config.toml
cutout = 0.25
targets = ["cell type"]
mlp_ratio = 2.67
head_dim = 32
init = "small_normal"
precondition_frequency = 32
max_precond_dim = 512
epochs = 10.9
adamw_weight_decay_other_params = 0.05
Rows from block 7 of a small image embedding model, named by matrix and row number. Rows with one number belong to one neuron. Each number is 500 + 40 x the weight over its row's rms, rounded and kept within 0 to 999. All counts start at 0. Numbers have three digits each. After the name is the row's rms in percent of the matrix's.
After each neuron's rows are labels from the 100 images, of 14976, where the neuron reaches its largest size: "responds to" is what is common among them; "place" is the part of the image that holds the peak. Only what is clearly more common there than usual is listed. The data: microscope photos of single blood and bone marrow cells. In brackets: how many of the 100, against the usual share in percent.
# gate: MLP gate (model.blocks.7.mlp.gate.weight, 848x320), inputs 64-127
# fc1: MLP up (model.blocks.7.mlp.fc1.weight, 848x320), inputs 64-127
# fc2: MLP down (model.blocks.7.mlp.fc2.weight, 320x848, transposed), outputs 64-127

gate.416 096:516500470447474472408488530546496491475565482507521547484532535473483481487584485493570439501561406512533480561475524518531613503554460467463505451489480515527528464508440580473571462490505494
fc1.416 103:453549509473467490445524534478495463403527487530499551497504469509499513445511459493531466562543411484536465541559536494501583548556470471457490439470531494465527455496436564473564478472553454
fc2.416 079:540449484541608446437474502483430480491523457472437451512507577439483542513557497543499483505508447504588484541493477517513516458477482484458437557499491482564434460549490536459458493572561513
responds to: cell type: proerythroblast (93 vs 1.5)
place: centre (77 vs 11.1)

gate.143 099:532519544566492467488515455496448493504485572518459462437491483522474494524477487486522555540540462447583506507463490481466511493483553425439571489496573477467487517499529496558520503440499471
fc1.143 099:575518536471497530430591484510493487492484542528507527501478500496513542495413518552469585477550519444577450485462504480478524530508555412496545429556555531481557511547524485491535533550549511
fc2.143 096:502504517495550523480536454552481520488458516448511462498535538497531500449503545487558539539464523524511470544514516574468523557450467501494556536503519454643476465490508482539539467476508515
responds to: cell type: segmented neutrophil (97 vs 20); smear: peripheral blood (49 vs 16.2)
place: centre (33 vs 11.1)

gate.66 106:487524497542534507540521423476507490473509508491475476494493523412465470520516517516502613533495503471542434541501524537513502501505448524577436468583486498446521437498523535495511492437542509
fc1.66 098:543449443572518525594507428447475551484502508497544449523509486449458496526506511496481555525451536501491417469490520519502566461489542444529555520574487573458469504442500487525535546430531542
fc2.66 104:483492462504454502484575535515493569549504524471506478574512596523520565573484476526572522559553499483403532508488541493435577475453514515551515491614498550522465498516495527483542501556477575
responds to: cell type: monocyte (71 vs 3.4)
place: centre (79 vs 11.1)

gate.594 105:472458474435538515481566507496541408591587495510524502497470480485561430616537551503525540523530496524487455558499506563466470501526437501588506547488552495481527536534541444492564518526570482
fc1.594 100:536449436488554497467480505527570502492474438464458513496459514511535537582536573513491436495510485480532496544491506489558442415472462466454566537450458463485507546493518507534474492511572480
fc2.594 092:507479483532463516502474485449505484466476481545464508560480557505502553455551521495492423553512536515535529515473495571524460439529541507473561513459541538462470544476524516504420521525468510
responds to: cell type: promyelocyte (95 vs 6.4)
place: top left (31 vs 11.1)

gate.290 108:439446468421516563479456525478501501515486493417455526525462504505527516499470561506495541534530569523479478516529506501496529478498476485444488550472524485517483469480516471457491559567524474
fc1.290 106:459497478504461575508449510459487542545464488485491564431459461559457469498504444533473489576542540482539508531506476461443573446566482493528474489460465467433513460391515485493484412516547484
fc2.290 100:502491494468448527558440541500573417480549616573501507474489462458582502419446534490493441564470533523398501427475459484507568493449463561497489491448476544497503538519505484513468482487539441
responds to: cell type: proerythroblast (65 vs 1.5)
place: middle right (28 vs 11.1)

gate.19 096:485509511450461458482540480546478546575518550445571447447521472456484534544592522490489482474447436444468425459412494516496470444487489491476460484499404530462469474456490526537509492551513550
fc1.19 101:480433457533509533518507508490523484469508474561406479514499537497535462447449475522518481488543514516541540519599479526532554503486471563475519561490536496534520501461536509511517466462475501
fc2.19 095:547527482477498527521508525525473469538489467489573589558466441564469451544479433459441517490495531470424495446503477481520474531466462529489462487459504518502466521453503496507454431548483439
responds to: smear: peripheral blood (100 vs 16.2); cell type: myeloblast (99 vs 1.9)
place: centre (88 vs 11.1)

gate.216 088:502483529484492454421510508493491491538544465539510519488529498533502451429582452459580409482538444497524470591493537487491635452536474459460465477501505544480535455497451551485544509479482555
fc1.216 098:543479487493521512582465474527467546523477496458490474532479523478488550561464555609470571475448586497481513416484420543488397519430539533548543529510478533543435532515520476536456526552506493
fc2.216 079:441544517467388579566477494515548504469464502547523525507499439570553493463503488494522524520458552495440491466507507474453489503484536526527535433512537476476561565473526478535502481464490489
responds to: cell type: proerythroblast (92 vs 1.5)
place: centre (67 vs 11.1)

gate.592 099:500482532536491506589475492522484489496493545480503468507533540458557535511507513553505437458498539521529502507529492529492501479476517507460486429521502537555505459609568562520501589501471472
fc1.592 103:504513458457501483445531526485548515493525453533501522489486457542463487501495475455504562537496441485482527493481500455543527527526489516544515563493494472456474551383450415476499441506509515
fc2.592 119:503509517529420558598505521465432493416493465574512543510509507488554489513506510506508489472475501458491474505512539478525486459543560482456507518494515511525477508499491508507490575499520489
responds to: cell type: blast (49 vs 6.1)
place: centre (48 vs 11.1)

gate.303 093:575462540580497500537523457511489464467514456379416599515548554473570576558486466486593526522534471526512514467526488551482538501452545537538501513524465558501489499480541519425568470556478534
fc1.303 086:477530538498477521435531456562470405496489564441511476508468519510488438476568509561496498504439591444512529441422494447521467506499543428481481512573510522481469551496451480503476508422466460
fc2.303 088:461513489523494498575532495525487433502458466478582468541428536550478589525513467532456536498526492507547535406564449429512407484502482518502540492491498495416507517495470509545415436512469498
responds to: cell type: promyelocyte (93 vs 6.4)
place: centre (73 vs 11.1)

gate.242 109:531442438508522532486478527498539554544507472545490449551570512507471477439464470552497524496418460494508445444500503448512588511497473560494496486562544550444545485519539494469511475529517452
fc1.242 110:557461449506538593471515548537545532532496489538473445509555509534466516419486492574450532488435453470511429465508532409497582477512465556519517481535525559476580500530533489489427424528478481
fc2.242 100:519470477523483570500464481497521537510500468539511423562533514521501497530507502485463497449463469522549443475474539528578495541446454524434508501507483484487458451531499480467504556498501464
responds to: cell type: myelocyte (95 vs 4)
place: centre (92 vs 11.1)

gate.208 086:453530536511461500554457490514484499436472594523463506519532547396543475528497499630563451448488545497531552458476497481461462503484560476454474474534516565551451518547494507508472529514473461
fc1.208 088:511486471496531484456526522487521522558532391482530496497463430592435525493517479408440533525514466492476491546548479531542555514492436520547534520456472431434533491433503491486511464489529535
fc2.208 120:513487499537433525589521528458483492410506452576436541524512525475537470483479480491512476492459503444507477483485530439478497452503537544487476493534485515504513524483483489468497525492547509
responds to: cell type: blast (26 vs 6.1)
place: centre (56 vs 11.1)

gate.477 105:498455486484478474491503518483514462543537483485522515553498477499533529563551441552482453503474562527515459521547519388473481512540448509610551528475470512501431497459521512494489524523494509
fc1.477 099:520483457546530564534466480587515545492446484520488435429493547517456493401481476493437526491476547517508502462509502495490478494431486517428486519534487498469495493514497479507497455522521515
fc2.477 094:477473521525480482571540486497538560503588527496482536467489455512532524498506479498471469471464488468494493483495484477525428497495508536504456525500410562437556576461493484492462573497496512
responds to: cell type: blast (88 vs 6.1)
place: middle right (27 vs 11.1)

gate.99 103:455468481522538527551511561603495471522461471473553491511565449442547513547533588497496520486489484573510476459522575449461513487478501438481513540492508563537507461549548468444505459536570501
fc1.99 109:477504424554510548574544568530442545549573495469456505490596515472554568548490546458500489449524454560539501502553454477557453445528489486492487551526512561538487498552557489475507486475539484
fc2.99 100:452462505467511514468477506542497469477502492520492459506555492478537529458517479518485502469450478502542451577410520564499482489503497466582476475517538506494496495525551455475445500548489522
responds to: cell type: metamyelocyte (43 vs 2); cell type: myelocyte (29 vs 4)
place: centre (40 vs 11.1)

gate.538 105:418544459509554537558503540443519498463402519543495485525513409480507456435478454503501553537451547486482454507597441497468529477523473453479559475543473601499486432510532483498502520477533519
fc1.538 108:600459523482472469462473487519409521485583468470534528472538570474470537574466516477502453483532442516528596489415579456551495475476498521531443537441529453517519569516464543507505470524482477
fc2.538 121:474514513494489504584521488450520532479466480579527517519536479512529528423476467497512513560546501501529493484543561437475549519514504477497453504598507588453459500491494476455514532447508500
responds to: cell type: blast (96 vs 6.1)
place: centre (76 vs 11.1)

gate.251 099:504469470491487495468491451543452511528484466452511481510496547436568494560553507524545476460475506481483519409501531594479481557554474512549565448507507522468481491532556605526558478491458560
fc1.251 095:439508508487534548515482441525515469477501532497479529516432539456427457494433507469478513492537480499523363528522482517518462503485527477541502517578485498473440456514493503465510495496529408
fc2.251 096:517540493497492538467500506528485501479437456516507428478547511524489484465523506499477446572485498464443531493535484473451466466514433545545430440439471485541511493490571499499572509573508525
responds to: cell type: lymphocyte (69 vs 15.3)
place: middle right (35 vs 11.1)

gate.616 101:491492523420516487496481557551478472565485498456461458509480480486447402481446554461481509495544512516456446573505469518451482509450516482422536527541508485518501453496533549522527507422556519
fc1.616 096:487530498463503441428443501547503428482495486521431581528567523487447494525463614471530510473509459553555558447478532444502585482563506480526577512436548449465490507535493460522518481459485510
fc2.616 098:519502439440523441458503573469491479496536465516515522459458505533511558425497476482490522545488500487464511495457509525446493471572501482474532412405555497513478459511464495481536565510475523
responds to: cell type: promyelocyte (70 vs 6.4); cell type: myelocyte (26 vs 4)
place: centre (88 vs 11.1)

gate.604 100:523591460510485513517529489483473554426499474489442548588461506486523544541527503529538568511564447501516554399548448527542487483481488424416512485534493466509536487465492511506488547433501478
fc1.604 109:422434461561477480484509499544549545478525529458418499466507467462492540502490539445477512537552470531506515533467495596551463514469473524557460520531438486495503505494526440521552400520504549
fc2.604 108:511513492462508511542486552497384488451510480540465514471529510475552508443491558601508533533491492515489395534445502444446561516429493507435458518486463529509546552524492588471500431533565530
responds to: cell type: lymphocyte (92 vs 15.3)
place: top left (33 vs 11.1); middle left (28 vs 11.1)

gate.125 107:590457471487537494533470525503467541505470540495504453458504556473512526470475606494563490551560491494533511500529501479406519523549517520511536524470498608447487437487496515489484453470498428
fc1.125 108:450451537503474451475541457501520489552534445491488448461430487511586520531499463525474525514548496550479453478459456498467511512470511441547490472477484447496529560451517589525575440554558550
fc2.125 099:500523510429508502459445522496559598555484460586523536500506455548471495521466541441468532425566536568456492476515512450539500536478549428502415493467501546412528482474533498453547505489507476
responds to: cell type: erythroblast (99 vs 14.3)
place: centre (92 vs 11.1)

gate.539 106:508462477448528493506501519504451473513546446535505465470445533531520488533592449454460525438488396475629546453532441362496485525431453463552503516496521533501488429523510459557553455525477433
fc1.539 108:503503531476469487505509500510526524434474499511501536528546475469521522420390530488513479564498552527459448515476470576489491486512535558470473430504493444570542583477485518443465547428560578
fc2.539 100:513523464467487511495549491529500478412434436562520521522478491529483508519528501444514454559559511467547580525585533534566420474515441527454517469467527495518514517490501530482524500561558466
responds to: cell type: eosinophil (100 vs 4.2)
place: top right (30 vs 11.1)

gate.122 107:534519522476495528516496485477479491537474482525497560489463517519468520586454538529573526486505575557453525539488569438492503575479408588507527497559561499513499569485509426462502440529537550
fc1.122 108:418447455553525507513478499536462529464514505556503520607529459548554490492470464475474455491582519513573493483435494547442514523491536543456555498501534495407496424516516518505505486465515434
fc2.122 099:591522506479482528569481527488530512511439505477492494509530561511506461500536508500520491430488492499524491492529544537476544485519505432525550518521509450481482576544506501508464485550557438
responds to: cell type: promyelocyte (31 vs 6.4)
place: centre (29 vs 11.1)

gate.98 118:566505494475550410534513523425587558466594506526484461532517562462517489537516473525487494480470523540466451458552486475474466489554535561503515441464523481480545522481467498524503552523506496
fc1.98 113:480478495517477581438512405566425445513429508520517520536435454490485452448483489502510546484477483495473490566480538469509521503468449454386491501542528529507485458521537517463518450499465491
fc2.98 101:533522482485450490525506497506530489516541498552536563429480480511482482468429457466528497561480537492412481540514544466436464482514470549550534468551474514521522424535472433496473481487453514
responds to: cell type: myelocyte (45 vs 4); cell type: promyelocyte (37 vs 6.4)
place: centre (100 vs 11.1)

gate.152 101:557461554491536525459511454553572475554495497527484460402497529430417540568504510471451506538564543542502505481501613478498555474575449524497491532549565508556554460484497476579585507559397530
fc1.152 094:455498583559449523559509516528474525495498513536520501525508450503419442539527538461479478524433485474503527470521426542494454498550505468509543497469546550571504566518474501480512532597508469
fc2.152 098:460526488544431517454540489554444491470527498545485486507592488541541530553505551552481503564516557460506515467441454522511599466466516538493480530482455522518475496491460473441487443593515478
responds to: cell type: myeloblast (90 vs 1.9); smear: peripheral blood (90 vs 16.2)
place: top right (28 vs 11.1)

gate.510 101:493489473486483442507462540522431503501396428539483455465452449498449507533533548554514433551444454551506437473464603504459524503539497423492526464513452464595477440447532462519460494467500488
fc1.510 092:465469512502583547580521509443450570496475521495533437528492482477468483441539526480476503478536557517480458449500432503544494483464472508538493552472478478484507523451485498500502517481484513
fc2.510 101:513521455543515594505482522509444505496508497527545496534535525491446504514527465584571507514483569483511569434472445508520513566546399537538442540529513508483521566532594484484412461513479378
responds to: cell type: myeloblast (100 vs 1.9); smear: peripheral blood (100 vs 16.2)
place: centre (83 vs 11.1)

gate.696 101:480562452458528432538549478483503491502477552502455546442498494491544596511531501504461539468533459495499488456570412525419527460563494489506564501518482477499495517542561455529506506493502538
fc1.696 107:482469489444473544510455529496467472494524516489511433509460445510460518477526467467452539467547507489556486481400388585453528496527507489498491531535503496447559527464536509506405608457525429
fc2.696 118:494507494543445520587544524516538489563491540473499505500544567495586512527531492545453524487520525458464425524512529475497550495435451559544483468534528539430441485485494512512539572562482603
responds to: smear: peripheral blood (100 vs 16.2); cell type: band neutrophil (59 vs 5.6); cell type: segmented neutrophil (41 vs 20)
place: top right (40 vs 11.1); bottom left (38 vs 11.1)

gate.197 096:496501484602437470510443491469534566439481501441560453480525512435545531490491513566552516482466559493561519587476512480479511430541489557576440520555458556533481559507504564546500417567510550
fc1.197 104:460534465562441478561412456498539570437504464451576498505560510484572586485475512560524524470528529518538504557509481481461488429482489614536490554574475569552565567509561563494534437540513533
fc2.197 097:464528503529537528445527497511462522504536521438509500457447450450480448515542507489532471496567460520489489521491482561478506497450468450507479517499479534455533525474527559544533525481512506
responds to: cell type: monocyte (98 vs 3.4); smear: peripheral blood (41 vs 16.2)
place: centre (43 vs 11.1)

gate.166 100:441487481506567470496518485488446523590488514516478420433539504505506509507488497511560482487460526559546447487465514512561517518502559467585466426480520528491462562525557501511544514514479455
fc1.166 094:484515500493533573515451492547541489566457513555416496470490503457533430435491453459436550560513484534487505523458441515459487539511496557475497449502493569508556497517507564449539419571512486
fc2.166 091:470427490555564495451587519433475591494439586494509459478507473500537451510486542487492524551509489490536481469574524521513525462515492511542532419461544500493531442554439520486533523453422466
responds to: cell type: proerythroblast (52 vs 1.5)
place: centre (49 vs 11.1)

gate.356 099:506507532471569451464573508525516560474483487568495510472555498507459466463478454563545406499462487574497528593539500587466504486531415532504490473453520575530467530540547464470505516545470575
fc1.356 094:494488543540494578493452551490529450517515483481481521476560562448460509513490548488505550506487488468584473412469531512541473485432525551554476525579450516475505474504535464447525466487469467
fc2.356 103:502474448545492458490451452518505521538459516486475510504496505468376543542448462534445478518624448493507499542546436479535462475536465512559481535488458422480468444478515472512577408483556468
responds to: smear: peripheral blood (88 vs 16.2); cell type: lymphocyte (41 vs 15.3); cell type: myelocyte (29 vs 4)
place: centre (90 vs 11.1)

gate.547 088:537521553480409554580459504470449440516525529537528489537526583423479494472562529527456462563448516470455470540459519435484461502469549450551521499515480540561451570580541511486494455495483546
fc1.547 090:461494458508592461405547471499534535506457424461488537502474440527499486514404517482512545482534522479503501434506525501527490525499481541478524448461526457451562463440483491510516496539511479
fc2.547 114:484524509515441491575492503487478452392515492578501493502500497493556480511500500459443511472439506463520493530508535477510489449519544508440518496492493457479524480551511526526500499506552516
responds to: cell type: lymphocyte (88 vs 15.3)
place: top right (35 vs 11.1); top left (28 vs 11.1)

gate.478 099:511560460433456506513496527480530465443467483473558452553440461548485542472545519562516496586551457503518478509569552459502581586508565466450568475498526489500500505496483515562514478525454461
fc1.478 106:486501530503542526498514527529477462489527454605519472524525552488544560601518562513518479451449505474516468455514508429489569476489508440464513503465508512543583455413441542491459499533486491
fc2.478 096:477484459548454471596534509455537491453523555481487573486513452507506495471481445500435586490441469461432500457510528478437526461485617522493587528518517514485472556430464463561497535464479487
responds to: cell type: proerythroblast (61 vs 1.5)
place: middle left (33 vs 11.1)

gate.21 108:469480399531502513453458475454509585459504540504561511543580503528508526523592445466479466493550474470464451544499519439508564531502558539480515474521566519500554436506454437475540523518522504
fc1.21 100:407558482532490472375467457505476548473490550565544485488480472517461494549542491521506464526545508508477458489481537484497563495470490569496544523495562511556523454504451550429495486487499464
fc2.21 104:495470503552497536513575498495537500487469465437490486533511550533509513552502488530474515501603547544523495529483576468553485474425432508537470476567441518462483452519477536459558457536498504
responds to: cell type: band neutrophil (57 vs 5.6)
place: centre (69 vs 11.1)

gate.114 080:442596503490535496450500500575482505556502493499495480511473513509502553574490490508489542420528456470503459475471472508459503516516515564505533593513539540468495510511449503474484506546468474
fc1.114 079:412569474500575504458547477583469490546454449506445472472480493523509534539485504526465549425481463504486395488460489558455473532518472523471497558486532509469477463479422461450489552557501438
fc2.114 072:457500497467578504467490523528471444524577511439487507513524589447580524546568489523519523454583464556548453518480502531593574523510554553558459489523444490515458445494501510534529572450438485
responds to: cell type: band neutrophil (82 vs 5.6)
place: centre (46 vs 11.1)

gate.358 097:603481569487573531510518469535471521530480558515455464435527456474473469561569510555555548558512455506447543514561505551476520548441467498525527515572544510469454423476507570524447495502486468
fc1.358 089:531533497498535467542503529467545519541539492463535426461488445472546504492501580425457515557533491414452480461450551487418534525491517443477505431509536468575518438482509498532532478554544523
fc2.358 087:534482442429442540598539458490438583569545547576498542474438497520573481540405462525466547523505537444526464480431477556487432503497540483454514528495534614519446483541498536477476457538570487
responds to: cell type: segmented neutrophil (97 vs 20); smear: peripheral blood (67 vs 16.2)
place: bottom centre (44 vs 11.1)

gate.210 100:495515526489505494523469471468500466476491495402441425497465519501435540484502535464507499546501388487493492452470520494451516536404531506367472543534495456523480497507483544460478510541471504
fc1.210 100:516511559476450513537494453457492521543503445421495417480431477533486499543480502512473467534430399488505493385486567488390497462479526455447485531469518455535529524497482445503531527485503490
fc2.210 099:471465507524553441494473517514525514539533516478471464460521571519540507448543552511539470442447438525513474483428549503465566499472501443529517551533486539528485525552484482444472524475501487
responds to: cell type: eosinophil (100 vs 4.2)
place: bottom centre (27 vs 11.1)

gate.683 081:489559520491508460560525603558540575481464585505602501520461522450451480522500550501537501420538480578422537530474539496446482505523420495468463539481463507511494524538516459508511482423468552
fc1.683 094:466548526444497453641501558564512513481401518520583501496508553524468471487517565512534462440530471571446483542526470473450547467496471521494486556506481477491494488568500456443546449439474545
fc2.683 090:504558494530435581472554501489457491580487506436584533543513511481463475523557580561499550485560482504480527488492472467505548506453438501455459546513455498518526510516576548461530461476518489
responds to: cell type: monocyte (98 vs 3.4); smear: peripheral blood (95 vs 16.2)
place: top centre (38 vs 11.1)

gate.435 098:418558481541441456496472498383465616508571472497554444514537486574522584507529443512515548466406559509501518439434413498440456500529539551513523559529452469488425528535474514477485422513484518
fc1.435 097:440531481547381476520435544400481588466524504485492495478561505495554528489511463507537572493511543509535573439416472568492450479526511509569489523520457570519533487519490451487470499496506511
fc2.435 101:498512477520582461454547453501420519548515502428517490509453532449481481586550521513558522460591454551542503515476508563546480526510524462529503574529462502546632483521531558488528520458496506
responds to: cell type: monocyte (79 vs 3.4)
place: centre (79 vs 11.1)

gate.161 101:548489483467502563488540505527486533461487462486516423507500497510485492498506498465472435581586454459424438515503537475512481541548527466528523490535516542484514496599427428456546450439449540
fc1.161 101:532447505499548505547508478444557415496522520449575419493505501479450533534503462567588468512446428479493534592457468512514467502500478544508469460521477476539491454488534486564497624530566538
fc2.161 100:504490487470549427551435510458489482474485545520477470535484493456473491473465538486516480553506491434472592513455475456502524417480519562429503516500573465522518519532523496554458529512494492
responds to: cell type: lymphocyte (96 vs 15.3); smear: peripheral blood (93 vs 16.2)
place: bottom right (30 vs 11.1); middle right (30 vs 11.1)

gate.408 098:524502487504529478445534497466522532479537406589465435500506550495552540446499514543495477472504521532505508484528512562524493500537532505487540509492474463516462514510594510463503459491468568
fc1.408 090:539475532463542459527532497503459537512444495554506548517484474523517518522497526403497480471534528471537436429490464477484485446540480527459539513453516483470511475510486484465505567485402476
fc2.408 095:455424473557535525450558527506443514485482493503483438497560435466550568463511493540518514503550534537558550474441529531459513471519487554459446507513472532531552518508524506479466543482433506
responds to: cell type: myeloblast (87 vs 1.9); smear: peripheral blood (87 vs 16.2)
place: centre (50 vs 11.1)

gate.65 106:520545556540463437503430588496456514527506509478518404495513534485508476521466447468498489502561473556555528534468491455571585497540533503483510436515492473515508560495500549484532488499507469
fc1.65 093:469524471486501452524425438494462542475487485433478528487438443542550532503486528490558538490560416467487396535539551518486519494627506494491466555490453476461493494484511461507502498446529525
fc2.65 088:456552533482576520527471488513532529470475491497566470569482501475608539487553488515465541486528501468537477499518533553481439498568482424484445403404472438408529508493495505521459520497529491
responds to: cell type: proerythroblast (39 vs 1.5); cell type: blast (36 vs 6.1)
place: bottom centre (32 vs 11.1); middle right (29 vs 11.1)

gate.582 098:517509475463555493438526521511448504529490511449510523523503462517484442588558493517480482552530432487478563493474499473552471483504478507592527524534487553524557536529399486497506495511543458
fc1.582 095:500533515450550501516500499485484547474448496509477480449569575456537491437463532477528490497438465568501505480515495480449517503607550484510490509430435475508463458502516484531469502473442498
fc2.582 094:506414531547500515481473502442470474545540628550589535387550509444490488497533515537582464455386502495509530506556463533476537529535523468484491585449452433543441484450464532489545553459473475
responds to: cell type: promyelocyte (66 vs 6.4); cell type: eosinophil (25 vs 4.2)
place: bottom right (31 vs 11.1)

gate.398 094:507477471467467519451512505511531482569460544507500510584493516444559481545409476465520499484539525547520472477400448466549523481457550463526425472479465485528535519516430504547585563492464464
fc1.398 105:510521524510532537483495527514509472465461545517507447552489500476539496579441459436544488508510543509507507515427439484537503521495473544486426487465480494505501504502523507500532501461520507
fc2.398 106:574489524464604546475533540483526575568493449488419519495524563511469509495519485598539492508474519541482508574511472488465517528489501432505461480494488447569482454511500516541487528489479540
responds to: cell type: lymphocyte (96 vs 15.3); smear: peripheral blood (72 vs 16.2)
place: centre (55 vs 11.1)

gate.762 092:564532508496517483500537449519550506503523500501541423492613494455454463580458545463527500523516503545530496553472490550418482517502524486522467522555459588546498460527500522487483482568534513
fc1.762 096:532515515475457494466541516458563499476467509549540414464516516449465471536465532467525435507505460494517547564476503558497466535487473505526482527544467544537435453531487543510436458547536521
fc2.762 117:491471553450479412461510485476598507575465526456561441410560464474529485486510531504507488544533482528518540476533424473414582432486463512463508463486513476482487482538487475482468480462420459
responds to: cell type: erythroblast (98 vs 14.3)
place: middle left (63 vs 11.1)

gate.470 082:477491500464559450605533587556489537493451530487610484523494499480444460510494525515539533443544448581442496516430530507417516527488432466493460534497513521498566498515458528504457484461554578
fc1.470 091:488525492486502444582514544574520522511480539498564467501486493520488504494466539545529479422485484546477507550519533494495534499519456480501492553508511477502550486500480509467544451448484590
fc2.470 091:530625506511457539484512520471491538524501512468562519494529537462553508481590557562521582486510490515501568499504455446471516508467474486447468571519468513482541530543562522469520536466480486
responds to: cell type: monocyte (98 vs 3.4); smear: peripheral blood (91 vs 16.2)
place: top centre (34 vs 11.1); middle left (32 vs 11.1)

gate.328 093:508486503468504447431489495522516509490527504528498530499531498482498450449545457454571440489542398507503498585469541469504623492568487446507500452538438547526553470541475555498569494502447483
fc1.328 103:461533498485455496449541503491525420454517497526489511499477455521507459432495445426541455559560415489508486586552556464493591563593501441471503439483507474482577470502491502460548461491507444
fc2.328 078:549441498536605436415484510508443503510498466476445477494531583452451482513514506504464475451536450540563501540518469524536530452499435494455408556504519518521438412535491522492498507523509508
responds to: cell type: proerythroblast (92 vs 1.5)
place: centre (42 vs 11.1)

gate.570 089:479446532518617552501501536481579536545475494470487485548494485518529448473445489490554472558422564447472468507447560478452625524507611445488566483512492460473487532453514514473537575511506556
fc1.570 097:418484506593531565523502533449557526499395445516499492556514496501519431524516581432517477544467529434387506551569534481437569485465589449569514489504481475443574508499501498501525627544504506
fc2.570 083:587557481449553499520469500480529459471475459582522537515565435481471475498460503423501495456480502464492479554437533477415552510467509524521539477498507514540529506471494488493533571466505461
responds to: cell type: myelocyte (84 vs 4); smear: peripheral blood (56 vs 16.2)
place: middle right (33 vs 11.1)

gate.31 101:458461409521441462505585487550471489470534590477514554505492542463482494481452441515506521478523510503503586534537505430501549503582428511476526483558458525423466486512451481500535509500570537
fc1.31 101:473479403511535489543538513483562461427480522484490534517498525523535484516515482488472540454473438506544540518466475487535493540466383493515501444467530474489502526511415493461470523523558534
fc2.31 102:457498519535519463462563559471482456524580567490560523442480438545504510482546529428461470447481531565560560532530470510505528451529510423519445462449471502536436518456501493523579596456467487
responds to: cell type: band neutrophil (29 vs 5.6)
place: top centre (29 vs 11.1)

gate.581 100:465457441458507506535533452544444505463513539483488509508504413418443426478592469544488522525470482495526559522516472556505532502525458468498559563490500508464452508483457495535483483485508442
fc1.581 103:489567529530501502508493560468510449499538449463474473486456511548550518508537504540533501516554479454513448580486464527519394560546587506408529470518468467535484519442527476486538553497499564
fc2.581 105:481530525543432491564494495493509477421425525501491486553535499496467499613442567507443495521418555473564527474492478436453471450471443572417536546502540416515518436459447497496469468557542474
responds to: cell type: lymphocyte (81 vs 15.3)
place: bottom right (35 vs 11.1)

gate.84 101:481516466498479460498479530500440497478496505506542482569476556529482478475449475502579540479500518467479496476525519472431505459482464464376517527480542505571500460507429507479431555560468487
fc1.84 093:401504526527477446478492442515490536553502459503538501508494514521522450490536554583482498501406504534550529515615502529444534506525552489531490497459486480403476512501515473521481556529585491
fc2.84 101:476448582467510453522509539531556477546540520552541454493506527458488466549515509457495459478516459476519424537481486505476494493519389535551478449564469457459519516554519456492527509455440457
responds to: cell type: erythroblast (50 vs 14.3); cell type: artefact (30 vs 9.8)
place: centre (42 vs 11.1)

gate.9 100:522563530441532462468552460511489544443508493452486506495493502513509562512480512515493549529457471557503486414476469462515510547461514533458438483444561438525487455489556521541456454576502526
fc1.9 109:519553460557543487554467548476451522494491513570501553499542460489571475480455449491463549478522553533474538529564492462503506542463535507446529555516544475509533537524588518455487470495476495
fc2.9 103:540448462470483505512456452545483500562534565522541560537425449528459540508493410507408454453513529492391460491470500522556428461484503503498454463500481504446474451434488536567501438540485466
responds to: cell type: lymphocyte (46 vs 15.3); cell type: myeloblast (32 vs 1.9)
place: centre (81 vs 11.1)